{
  "arch": "tdnn",
  "model": "audio embedding model",
  "dataset": "acted Russian speech (Dusha)",
  "train_examples": 26041,
  "gain_aug_db": 6,
  "time_shift_ms": 100,
  "input": "waveform_16khz",
  "targets": ["emotion"],
  "num_classes": 4,
  "embedding_dim": 64,
  "norm": "batchnorm",
  "activation": "silu",
  "depths": [16],
  "kernel_size": 5,
  "wave_channels": 96,
  "wave_strides": [10, 4, 4],
  "widths": [384],
  "am_softmax_margin": 0.1,
  "am_softmax_scale": 16,
  "init": "kaiming_normal",
  "optimizer": "soap",
  "beta2": 0.99,
  "lr": 0.0045,
  "beta1": 0.9,
  "shampoo_beta": 0.99,
  "eps": 1e-08,
  "precondition_frequency": 50,
  "max_precond_dim": 1024,
  "merge_dims": true,
  "one_sided": false,
  "adamw_lr_other_params": 0.0028,
  "steps": 5800,
  "batch_size": 96,
  "epochs": 21.4,
  "lr_schedule": "poly",
  "final_lr_fraction": 0,
  "warmup_steps": 290,
  "weight_decay": 0.08,
  "adamw_weight_decay_other_params": 0.01
}
Rows from block 12 of a small audio embedding model, named by matrix and row number. Each number is 200 + 40 x the weight over its row's rms, rounded and kept within 0 to 999. All counts start at 0.
After each channel's rows are labels from the 100 clips, of 14976, where the channel reaches its highest value: "responds to" is what is common among them. Only what is clearly more common there than usual is listed. The data: acted Russian speech (Dusha).
# conv: width-5 conv (model.blocks.12.conv.weight, 384x384x5, each kernel summed), inputs 288-383

conv.97,249,243,207,187,167,125,193,218,224,238,145,252,242,198,200,200,108,141,122,213,185,139,165,241,141,115,176,173,152,226,290,177,191,206,167,214,148,199,154,185,217,164,236,113,190,223,194,270,125,207,175,167,137,161,174,183,204,113,198,222,174,144,166,161,240,270,237,181,200,181,107,234,202,237,209,178,183,225,161,185,172,163,216,156,210,237,230,198,236,187,216,171,178,200,153,167
responds to: emotion: positive

conv.64,235,220,214,184,199,181,201,173,148,211,202,184,205,199,124,202,191,161,182,140,166,193,184,227,265,113,213,231,214,255,197,175,173,237,244,178,188,138,251,260,160,245,199,166,267,245,119,161,291,151,168,233,195,169,161,275,200,183,170,255,193,228,285,150,186,144,221,209,257,153,175,262,253,254,226,130,173,207,237,234,256,296,263,230,114,230,184,273,252,128,173,204,187,169,204,176
responds to: emotion: angry

conv.260,175,111,253,275,279,163,125,211,245,122,174,263,216,244,229,172,189,227,177,205,235,180,170,200,238,131,161,229,209,138,168,245,193,234,175,225,133,210,171,222,168,221,157,157,219,191,245,148,235,162,230,294,218,166,223,244,205,137,218,204,278,148,220,159,248,197,208,180,183,186,174,186,211,236,159,135,174,157,230,174,156,233,161,214,216,235,205,211,219,217,130,210,298,225,177,262
responds to: emotion: angry

conv.312,249,180,189,169,139,182,188,214,209,109,233,143,180,168,158,123,188,270,251,193,241,257,241,136,200,184,316,260,107,206,183,198,160,167,268,172,234,184,148,178,113,173,220,165,275,213,241,253,192,205,189,218,229,152,264,230,229,210,234,172,197,199,214,226,232,182,142,232,245,215,235,231,234,261,168,232,219,214,146,234,186,199,179,202,182,247,170,281,207,177,156,154,213,181,239,208
responds to: emotion: angry

conv.161,209,214,191,202,185,202,151,171,181,206,169,164,207,156,166,163,131,153,192,207,203,213,230,198,299,108,182,176,187,165,129,209,201,245,219,174,151,213,269,145,153,197,178,140,245,113,180,166,174,277,165,185,89,197,211,187,219,199,207,166,157,207,103,270,131,206,141,114,201,188,191,137,218,234,209,191,206,243,203,152,200,222,194,201,165,247,167,185,173,221,192,184,264,188,135,139
responds to: emotion: angry

conv.130,206,170,144,202,180,176,152,203,166,202,170,179,177,142,150,145,130,156,124,176,200,197,190,268,239,180,161,180,184,137,150,223,184,137,203,266,191,190,220,233,186,193,141,199,218,187,147,283,240,240,136,209,277,228,197,218,155,259,213,165,153,242,246,204,218,171,138,229,264,231,164,301,226,236,152,230,211,284,140,180,153,234,201,189,190,163,182,196,237,264,198,152,217,185,186,238
responds to: emotion: positive

conv.266,191,298,234,112,272,217,295,176,162,197,242,130,229,180,213,162,230,89,296,178,195,184,207,248,211,153,104,206,214,156,204,183,242,163,145,214,163,184,189,194,225,210,138,200,185,201,232,209,250,218,229,176,196,203,173,180,227,227,182,214,205,186,238,115,210,217,192,165,170,219,184,208,216,223,96,226,158,170,194,176,230,196,189,205,245,227,160,138,169,300,188,160,177,223,170,260
responds to: emotion: neutral

conv.292,215,200,203,203,172,208,193,170,263,203,163,182,256,221,197,185,201,182,196,203,293,145,137,191,168,187,133,119,167,190,240,185,248,202,235,208,154,221,165,223,189,168,191,233,162,232,238,152,181,124,220,153,208,200,195,193,169,197,209,183,209,238,237,237,267,168,201,228,201,162,225,162,229,209,178,208,188,236,234,226,210,237,266,245,209,118,216,141,214,215,147,255,194,246,191,169
responds to: emotion: neutral

conv.351,163,227,247,188,210,209,206,171,162,125,215,120,174,202,199,178,174,196,242,146,183,217,303,218,140,168,183,202,173,212,171,168,215,241,187,188,210,163,241,202,178,204,206,199,207,164,269,162,188,185,263,239,195,243,198,144,203,171,212,195,168,232,135,211,227,214,265,225,260,229,175,248,214,285,182,231,168,176,214,212,206,187,266,167,166,155,207,218,174,249,202,174,202,197,192,249
responds to: emotion: positive; emotion: angry

conv.254,204,179,262,267,212,198,177,288,199,206,187,215,204,229,267,182,207,201,112,253,199,147,179,177,242,207,224,194,228,225,137,190,187,195,229,122,196,177,199,262,218,201,232,212,76,257,277,200,242,179,191,191,180,140,186,219,166,139,265,272,217,144,140,186,208,138,208,189,229,309,176,145,212,261,193,181,154,189,199,200,168,229,211,268,219,229,238,172,187,255,212,231,166,169,237,191
responds to: emotion: angry

conv.12,283,243,266,263,199,164,199,220,139,135,240,239,191,194,180,144,238,122,241,134,199,193,126,182,110,196,187,149,164,252,171,189,223,257,165,208,247,278,152,173,219,209,234,233,176,173,246,275,158,170,216,174,158,184,200,181,259,185,204,174,224,161,209,179,248,201,160,199,173,184,213,229,207,185,195,192,222,210,173,311,182,184,153,210,207,173,156,193,179,255,162,223,191,249,299,236
responds to: emotion: positive

conv.109,165,218,211,163,202,238,178,178,161,158,235,215,196,208,140,215,152,146,179,274,226,201,142,158,274,192,113,164,194,129,242,210,219,152,189,174,150,164,219,218,283,222,166,174,273,116,209,184,187,246,201,131,144,188,149,215,184,162,152,242,250,148,125,117,197,182,170,217,262,200,144,131,178,228,181,104,212,212,167,281,292,292,211,214,284,217,243,222,153,258,183,205,134,242,179,212
responds to: emotion: neutral

conv.212,147,187,141,202,177,222,192,255,177,175,240,205,141,205,160,228,218,166,244,146,210,155,184,280,236,195,177,226,181,141,162,149,246,262,137,214,315,143,253,140,152,213,160,224,201,146,193,208,207,175,243,206,122,254,232,197,195,212,144,217,210,228,222,227,201,188,190,194,198,219,280,247,246,193,180,220,208,208,233,178,221,217,162,270,199,167,198,172,205,251,185,227,144,222,262,176
responds to: emotion: neutral

conv.81,220,262,198,292,232,230,215,212,177,160,203,168,205,167,192,179,219,221,175,175,178,112,184,212,116,188,245,173,241,182,262,232,215,171,197,173,241,177,179,235,165,180,185,175,182,147,204,222,253,225,196,148,261,229,176,270,210,166,216,169,171,122,152,196,168,162,139,226,151,220,212,232,180,251,150,164,203,158,205,188,240,242,144,213,192,217,204,250,219,216,218,194,200,175,141,126
responds to: emotion: neutral

conv.152,238,204,159,169,193,183,195,172,248,198,173,168,171,177,118,182,147,160,187,262,183,122,244,261,206,193,150,242,191,195,182,198,295,194,155,169,134,204,231,156,266,123,322,230,229,259,231,236,212,152,176,135,178,257,190,188,157,189,188,181,222,176,194,193,243,220,176,210,202,167,168,162,238,143,225,170,214,208,248,231,265,213,153,152,251,132,200,238,255,200,200,183,173,228,176,170
responds to: emotion: neutral

conv.204,196,170,228,199,189,160,233,174,202,246,206,256,181,165,171,172,139,106,130,184,192,107,136,135,229,218,160,146,148,243,212,231,200,159,295,126,161,194,189,284,151,184,138,222,220,126,228,208,195,226,146,177,182,184,229,162,175,202,179,211,208,196,122,197,239,176,211,307,173,118,188,207,208,200,178,158,196,186,121,180,194,178,179,232,246,239,199,250,220,133,178,235,240,88,165,190
responds to: emotion: positive

conv.43,176,192,176,183,201,179,223,135,218,186,262,133,182,190,246,237,212,242,254,152,269,219,257,157,240,123,213,212,166,219,193,187,198,236,216,136,171,175,272,194,181,123,202,189,223,202,195,188,205,227,269,294,130,179,222,148,257,181,249,127,205,301,132,158,173,224,192,197,269,221,146,191,256,246,286,293,196,181,226,200,207,196,202,217,155,208,233,180,54,189,196,218,247,218,172,199
responds to: emotion: angry

conv.25,191,274,255,192,240,141,144,153,200,206,276,194,209,181,173,280,183,191,194,170,251,193,191,149,192,195,108,186,281,179,206,166,217,146,195,234,248,209,224,137,192,227,217,235,165,201,247,189,126,235,261,224,176,200,230,184,228,178,157,165,188,199,136,235,134,180,248,195,203,194,183,122,166,200,195,189,271,246,187,175,212,207,227,193,232,200,172,195,161,262,324,248,224,168,156,133
responds to: emotion: neutral

conv.363,245,259,197,214,240,162,174,146,286,167,229,210,160,218,188,150,198,202,151,160,242,158,184,205,229,202,228,230,149,243,228,270,260,236,171,171,143,241,214,217,127,108,209,185,162,269,213,211,184,254,267,206,183,204,192,199,187,268,147,322,207,194,223,302,251,143,240,167,187,195,175,183,211,201,150,127,251,177,194,193,182,175,180,281,203,188,152,270,222,249,211,229,228,181,219,148
responds to: emotion: neutral

conv.297,240,146,211,209,197,160,134,193,198,171,210,158,181,224,181,132,92,120,115,217,205,106,169,207,210,156,174,133,174,248,144,271,216,118,194,187,244,230,178,291,247,262,223,232,211,181,209,189,217,307,233,193,124,258,115,170,193,143,223,182,229,153,170,233,197,182,146,234,198,218,238,254,236,243,237,159,198,197,189,142,245,218,187,262,240,184,179,184,238,201,139,117,174,221,155,178
responds to: emotion: neutral

conv.286,234,221,236,218,267,198,181,191,212,293,195,194,191,224,238,249,221,209,166,151,140,268,162,184,180,241,257,209,189,212,176,262,179,156,155,157,191,202,159,122,237,183,170,231,173,197,297,121,254,167,203,204,244,259,247,134,244,260,203,225,188,225,197,237,218,198,200,225,244,153,219,155,220,186,291,251,229,173,194,267,207,198,224,212,225,239,200,258,145,217,205,193,208,254,146,174
responds to: emotion: positive

conv.380,195,158,184,201,204,175,214,192,197,195,237,151,252,232,269,188,160,255,266,218,245,207,226,213,218,272,222,261,209,179,150,161,143,209,75,173,178,218,207,204,258,130,153,146,200,192,124,197,169,143,249,125,172,195,223,158,262,188,224,146,177,165,171,204,184,262,210,168,150,185,244,274,192,139,206,192,211,163,211,249,237,201,190,160,233,181,269,174,190,245,172,95,251,206,157,168
responds to: emotion: angry; emotion: positive

conv.178,183,220,174,203,202,151,215,165,205,189,266,260,250,201,221,177,138,140,243,236,161,275,243,194,225,150,201,217,227,149,183,237,177,182,168,198,199,194,229,195,147,134,192,186,199,172,203,248,175,106,88,196,246,166,188,228,249,215,217,223,189,213,198,189,244,148,107,147,177,181,178,229,201,203,196,149,135,164,228,201,209,142,173,181,155,269,228,184,88,159,211,249,226,149,212,141
responds to: emotion: angry

conv.334,144,195,179,190,176,188,177,232,243,166,187,188,279,198,211,194,185,187,280,240,142,212,247,269,176,174,204,210,196,256,241,213,193,181,163,242,202,128,155,261,243,150,184,247,168,183,195,193,201,142,157,240,204,189,224,252,195,253,196,78,188,199,191,218,224,193,261,146,234,208,248,230,261,190,267,224,204,164,227,194,230,192,212,225,189,216,260,237,239,191,187,222,153,196,212,233
responds to: emotion: positive

conv.367,198,264,178,135,128,181,266,217,199,186,154,233,225,184,128,209,218,245,217,213,203,222,189,239,267,154,196,209,191,223,174,171,251,154,193,145,114,241,136,204,169,190,235,231,176,229,258,181,161,167,285,137,199,174,218,159,239,164,175,207,228,148,215,185,222,246,200,148,240,152,213,212,178,166,254,119,202,182,179,192,290,213,238,272,211,200,204,248,283,197,176,238,217,220,167,202
responds to: emotion: neutral

conv.251,248,180,211,177,220,139,219,182,195,227,258,156,208,126,191,64,183,194,272,251,186,248,246,159,214,226,196,263,184,172,194,267,134,288,174,200,191,213,260,183,211,227,170,222,225,239,194,178,228,219,223,210,293,179,254,179,248,173,205,215,168,233,205,192,249,221,177,194,217,194,269,190,124,251,218,203,224,263,151,221,192,221,206,229,232,197,182,208,222,159,150,182,209,214,223,266
responds to: emotion: positive

conv.332,184,227,191,176,229,167,203,172,215,217,199,191,290,213,261,223,249,174,192,166,164,187,199,256,241,145,216,247,155,171,223,198,197,132,179,144,233,203,126,119,186,166,161,235,202,159,148,231,224,55,193,214,166,111,208,235,149,255,200,234,151,223,136,176,152,208,159,157,231,143,203,220,222,244,218,217,201,220,182,233,189,232,174,207,193,199,184,271,208,189,240,210,213,177,191,216
responds to: emotion: neutral

conv.366,127,213,221,217,162,161,176,234,191,218,138,131,249,227,163,212,218,163,153,191,275,242,258,191,185,196,168,96,142,217,204,252,151,233,175,167,201,178,211,227,214,203,201,245,176,179,202,204,176,217,263,174,176,189,192,139,172,175,200,190,152,232,202,241,185,182,138,181,205,147,195,113,268,229,217,145,193,302,202,147,181,215,185,198,170,190,184,277,158,214,280,147,245,216,181,254
responds to: emotion: positive

conv.240,202,161,227,184,113,211,229,149,230,194,194,182,242,217,235,191,149,140,248,166,156,162,183,242,202,172,126,231,171,157,252,252,280,204,232,186,251,144,138,198,206,221,221,154,163,265,222,143,217,258,213,124,218,233,171,199,134,189,202,189,169,227,222,168,162,181,240,140,159,163,189,210,239,175,240,209,159,225,112,235,241,199,155,169,140,231,173,201,183,193,241,231,165,210,176,142
responds to: emotion: neutral

conv.310,241,157,171,250,245,175,189,166,233,158,222,234,223,185,189,261,205,156,140,244,310,223,249,111,244,210,213,244,156,176,257,140,166,174,186,139,189,150,217,119,180,206,166,168,251,209,224,217,221,102,191,222,240,132,218,170,166,215,146,196,219,228,217,217,244,151,241,150,201,158,163,205,150,237,156,115,146,167,216,155,248,187,239,214,168,207,184,193,243,158,240,204,160,275,153,213
responds to: emotion: neutral

conv.24,212,251,209,187,140,183,177,237,252,136,189,195,178,273,216,197,115,195,179,214,204,185,202,206,135,190,205,158,186,215,109,189,214,179,181,165,200,100,170,254,183,205,177,190,175,255,149,187,261,136,194,244,248,182,243,161,154,209,124,185,238,181,250,262,238,72,198,176,134,274,165,187,186,198,203,185,210,217,222,166,129,171,254,215,211,202,250,202,234,235,192,207,236,205,198,203
responds to: emotion: angry

conv.231,212,171,221,200,225,194,287,184,218,209,290,177,139,287,164,281,242,108,191,207,195,259,237,193,135,257,153,202,137,153,64,193,179,135,183,213,231,181,226,211,155,255,212,234,234,186,227,186,204,215,219,217,220,164,214,145,196,153,218,142,234,185,210,235,167,170,225,137,245,301,219,221,196,169,200,219,189,133,220,50,179,160,207,277,165,223,215,174,212,177,183,247,188,234,187,205
responds to: emotion: neutral

conv.299,162,239,211,225,211,228,237,133,217,184,283,265,228,177,184,123,247,142,228,230,233,208,239,248,220,133,89,196,207,143,235,200,274,202,200,186,208,215,158,209,291,204,228,153,173,135,234,164,146,208,202,111,188,219,199,214,190,233,179,129,227,183,217,177,177,146,225,179,129,185,167,124,182,207,222,210,213,200,176,222,259,177,177,206,203,220,216,190,132,313,165,203,172,241,195,175
responds to: emotion: neutral

conv.365,201,110,205,182,235,144,221,213,197,226,225,181,199,180,265,212,154,181,210,193,184,236,233,163,204,203,203,169,142,106,204,210,220,222,184,250,285,152,201,249,154,210,223,172,261,260,117,174,135,250,209,229,247,159,227,214,173,135,200,192,218,231,204,230,197,153,173,278,121,202,182,170,189,229,178,219,210,119,271,154,240,122,197,209,219,206,228,201,232,229,178,179,160,266,94,161
responds to: emotion: neutral

conv.13,224,215,237,235,240,165,255,247,173,215,231,223,207,184,137,245,250,177,225,181,351,230,214,165,216,320,155,184,170,152,186,114,175,241,196,183,198,160,206,170,163,150,229,319,196,186,230,253,230,206,197,187,193,170,203,188,193,254,172,217,192,176,215,240,295,252,200,133,106,215,219,282,224,192,229,263,238,272,173,236,184,164,206,255,155,179,150,162,170,171,227,151,154,213,221,222
responds to: emotion: positive

conv.19,233,213,168,122,186,248,205,224,189,183,171,111,304,195,226,167,241,244,154,164,175,162,140,144,162,149,242,237,155,164,214,232,127,140,243,200,144,211,234,95,177,173,203,191,211,244,207,151,184,79,139,262,142,220,204,192,216,227,144,207,213,301,284,160,190,207,296,180,269,120,213,119,184,189,215,247,250,219,147,220,185,222,226,182,142,188,242,204,213,210,246,234,180,149,277,156
responds to: emotion: angry

conv.62,149,209,237,166,184,186,172,126,202,328,214,221,191,192,189,163,179,97,208,202,254,207,163,221,103,176,175,234,193,128,199,188,238,203,169,262,165,130,232,201,153,190,214,195,235,214,217,145,183,161,200,152,164,240,142,264,199,219,206,183,174,169,250,244,216,201,170,186,237,202,248,206,201,298,136,233,177,212,182,188,246,201,223,251,240,229,212,185,200,229,164,150,209,218,176,225
responds to: emotion: positive

conv.376,176,213,225,246,149,188,149,157,219,206,207,145,153,227,231,197,211,203,188,207,199,247,167,195,193,144,198,251,290,197,192,215,210,207,200,245,160,256,170,119,170,277,197,225,150,156,190,205,252,187,244,246,208,239,167,234,216,174,226,250,249,204,236,295,195,186,250,119,172,157,195,106,212,241,227,159,156,209,196,142,192,223,182,171,186,184,204,216,212,179,129,311,202,272,180,175
responds to: emotion: neutral

conv.359,178,245,180,191,251,150,158,258,190,119,228,224,163,212,196,227,250,186,225,88,179,208,230,185,221,214,218,268,147,265,153,148,220,263,246,130,248,212,197,149,172,190,203,219,182,182,252,242,219,122,170,229,202,208,212,182,254,144,189,193,238,185,227,164,205,189,105,175,238,234,180,189,237,192,143,191,262,283,299,234,307,205,213,161,252,222,133,223,188,142,120,249,179,213,173,161
responds to: emotion: positive

conv.139,220,127,212,201,148,169,186,167,176,169,266,242,163,113,209,211,211,208,185,179,194,167,222,159,191,129,172,161,251,214,168,131,200,190,194,164,222,161,232,201,134,268,198,160,245,170,170,125,275,210,242,174,232,199,175,238,184,121,151,150,187,279,218,113,149,177,194,202,193,175,139,170,285,228,251,258,150,215,217,108,212,218,184,180,183,211,229,166,140,180,223,154,147,190,144,108
responds to: emotion: neutral

conv.206,204,124,196,305,210,160,207,189,234,239,213,183,169,136,117,238,175,154,226,225,261,241,221,219,252,161,175,168,156,198,228,182,184,195,197,231,197,175,144,268,231,217,240,199,177,284,305,175,185,207,179,227,192,211,233,188,234,205,195,195,220,208,191,129,157,213,303,182,187,246,200,143,148,210,170,164,244,222,184,224,261,203,223,187,196,158,245,125,215,206,224,276,189,244,260,201
responds to: emotion: angry

conv.216,165,212,225,204,193,215,124,182,140,199,210,101,265,275,174,212,218,210,216,191,204,218,179,145,252,269,163,225,203,160,198,237,210,234,207,123,195,174,198,225,188,158,207,210,204,212,261,176,175,215,176,260,260,227,245,206,249,251,244,175,223,202,168,173,198,251,260,144,239,211,234,208,184,257,217,264,243,170,235,198,199,155,220,181,158,153,264,295,174,220,247,193,180,199,116,216
responds to: emotion: positive

conv.371,174,194,211,154,131,207,241,170,160,169,207,203,253,220,220,156,160,205,177,187,218,208,124,188,228,236,177,193,234,127,202,172,194,228,195,203,190,243,191,182,248,187,156,199,140,177,205,254,222,134,161,148,185,171,245,247,288,275,243,286,242,285,220,278,178,219,216,215,219,174,186,198,190,202,231,188,198,206,167,227,280,240,210,199,271,160,224,212,233,313,139,228,181,205,203,197
responds to: emotion: neutral

conv.2,196,208,180,162,186,245,261,212,154,191,198,231,208,163,138,221,181,202,244,146,230,227,216,172,209,188,176,208,198,182,163,198,163,152,128,181,153,281,226,149,237,210,206,261,206,189,239,183,196,211,209,167,221,248,262,161,182,189,166,154,240,279,207,146,158,200,150,181,185,265,171,226,175,206,215,259,204,238,232,253,145,269,209,168,217,232,212,131,233,212,167,169,192,213,206,112
responds to: emotion: positive

conv.9,184,218,255,199,181,221,158,181,198,208,106,197,255,176,231,252,223,219,215,163,197,181,235,142,178,182,165,217,120,181,261,198,199,233,218,221,131,223,172,69,213,170,254,142,264,204,210,195,147,171,212,250,218,224,126,257,240,137,191,153,169,270,192,190,144,78,240,218,292,205,175,176,224,191,259,182,160,157,193,188,171,177,206,129,204,173,194,225,194,146,206,191,232,199,151,218
responds to: emotion: angry

conv.314,176,184,232,125,224,214,179,232,246,210,200,92,178,194,211,218,220,185,225,202,144,224,189,184,198,190,209,236,190,217,230,74,187,189,242,231,228,135,213,171,226,243,191,157,218,253,162,160,162,182,117,196,163,163,208,224,169,150,216,140,194,267,213,157,75,201,160,131,241,162,165,210,149,194,208,224,203,188,184,199,208,174,165,143,212,173,199,152,166,151,210,217,187,138,193,231
responds to: emotion: angry

conv.346,171,138,240,164,260,178,181,172,256,222,231,167,243,165,190,195,204,177,174,137,245,160,270,165,121,183,173,239,159,248,140,191,241,210,231,208,182,214,176,191,133,166,211,225,233,210,174,196,178,246,208,215,240,169,175,291,189,144,150,194,245,144,170,207,245,139,193,178,168,200,208,195,215,182,178,287,215,178,225,187,239,170,176,142,228,160,278,193,287,219,285,180,193,156,201,164
responds to: emotion: positive

conv.36,181,248,193,250,156,141,180,212,253,167,185,224,215,199,187,214,203,168,241,235,191,167,181,177,141,195,157,194,208,168,187,196,229,186,240,229,236,192,195,153,160,192,193,144,215,193,218,249,150,151,298,249,184,176,157,252,260,212,237,190,180,201,173,205,220,190,190,153,162,231,111,194,207,279,285,149,199,145,240,207,192,204,227,162,226,243,168,318,185,274,304,200,173,195,137,116
responds to: emotion: neutral

conv.137,163,158,174,256,229,117,153,215,217,171,158,221,232,184,235,203,116,184,82,196,214,202,184,203,200,137,137,231,216,204,204,195,293,226,144,177,194,226,222,218,154,246,141,182,168,191,154,212,211,205,173,194,171,178,192,186,208,188,193,183,193,203,226,163,191,148,241,222,313,211,191,204,203,143,223,179,159,146,230,188,251,278,245,251,218,184,128,206,166,232,160,218,188,203,208,170
responds to: emotion: angry

conv.176,190,127,221,189,153,206,178,212,173,167,159,206,200,214,210,224,232,166,223,235,225,145,221,221,260,122,195,172,189,250,210,225,192,226,235,216,223,199,144,208,234,214,202,185,212,169,202,234,212,200,185,201,259,136,223,221,224,231,224,215,151,194,275,165,181,244,218,202,235,143,240,294,181,112,190,239,224,226,249,241,274,125,262,195,97,145,138,136,204,227,173,210,103,122,200,221
responds to: emotion: positive

conv.144,261,237,189,191,155,161,178,184,199,262,219,156,215,184,149,169,232,176,154,196,260,216,185,151,287,219,219,181,174,180,182,189,309,191,199,160,268,198,232,326,240,193,241,165,235,201,187,158,208,158,152,188,221,146,199,126,195,176,153,198,256,164,135,145,141,263,230,251,210,164,208,262,244,253,247,151,251,232,244,203,126,224,177,221,247,202,135,235,270,198,160,175,275,250,215,165
responds to: emotion: neutral

conv.27,197,195,177,234,238,186,229,254,203,208,181,195,128,216,197,253,165,240,188,155,147,203,268,224,194,228,160,190,144,207,193,205,96,143,219,118,219,171,180,206,178,237,223,146,188,185,164,203,189,207,210,226,194,152,239,192,225,204,205,184,223,201,220,253,260,134,281,128,171,231,222,166,160,237,163,212,228,169,202,182,180,147,155,162,183,281,154,163,157,171,126,216,219,172,114,222
responds to: emotion: angry

conv.369,171,251,145,237,162,165,139,202,221,191,233,244,208,129,198,206,250,151,164,240,234,213,255,195,253,225,192,212,178,217,190,195,218,248,230,186,186,184,180,153,236,238,223,228,86,194,184,164,235,171,225,289,271,235,188,224,255,204,254,143,176,251,273,249,231,237,230,252,301,221,230,215,257,168,197,222,169,222,184,234,294,234,227,176,215,203,182,189,116,221,154,143,166,213,190,176
responds to: emotion: positive

conv.294,190,257,222,189,182,206,245,210,242,180,242,188,259,187,248,179,148,214,261,287,211,149,223,161,185,177,204,213,221,234,248,169,247,223,242,250,184,200,245,162,167,203,153,195,220,188,169,179,186,126,253,159,139,150,159,174,202,116,200,235,152,152,197,283,195,192,187,155,177,203,220,191,208,175,140,238,193,233,241,121,226,179,180,191,192,172,181,280,223,238,168,260,211,231,207,153
responds to: emotion: neutral

conv.129,258,196,175,193,191,188,231,200,242,218,185,115,211,157,181,133,268,202,208,219,227,288,129,187,180,176,222,127,173,208,235,174,163,149,203,214,180,103,211,260,190,228,211,214,198,255,216,194,215,215,195,229,192,165,191,135,185,219,155,257,166,203,226,285,189,251,174,275,231,185,181,162,188,222,124,249,252,197,179,199,233,230,220,250,208,168,178,163,213,238,140,143,238,203,250,218
responds to: emotion: neutral

conv.136,131,172,199,203,204,184,287,265,149,152,307,244,207,242,135,227,234,137,164,201,143,234,132,182,144,163,249,181,255,174,219,238,247,177,231,165,197,228,205,208,250,247,236,223,190,175,104,183,195,161,209,183,184,188,190,214,205,212,229,202,240,193,88,220,193,257,182,209,151,142,251,190,200,168,246,231,157,205,260,200,244,226,219,194,197,168,241,159,157,197,265,203,202,180,270,180
responds to: emotion: sad

conv.94,201,213,145,204,183,184,189,231,128,144,205,195,223,247,164,137,216,122,199,183,215,191,206,219,215,172,165,213,248,162,167,187,283,211,207,147,186,191,218,162,185,265,262,182,175,184,157,137,196,240,195,273,202,254,246,127,205,216,192,237,224,205,139,233,208,211,210,175,182,180,205,158,228,236,251,203,290,164,225,168,231,220,222,262,172,254,199,211,145,225,255,167,159,183,156,131
responds to: emotion: neutral

conv.93,160,176,123,172,209,162,296,245,164,214,262,173,179,224,185,153,252,198,163,215,233,162,129,150,205,193,163,158,142,225,277,164,247,222,221,218,262,192,189,111,279,162,247,210,219,226,160,195,157,117,135,257,212,219,212,222,249,172,216,209,231,248,213,125,206,252,226,157,152,200,184,253,199,223,173,146,189,198,165,194,191,214,148,229,95,222,215,226,200,166,175,224,173,152,222,215
responds to: emotion: angry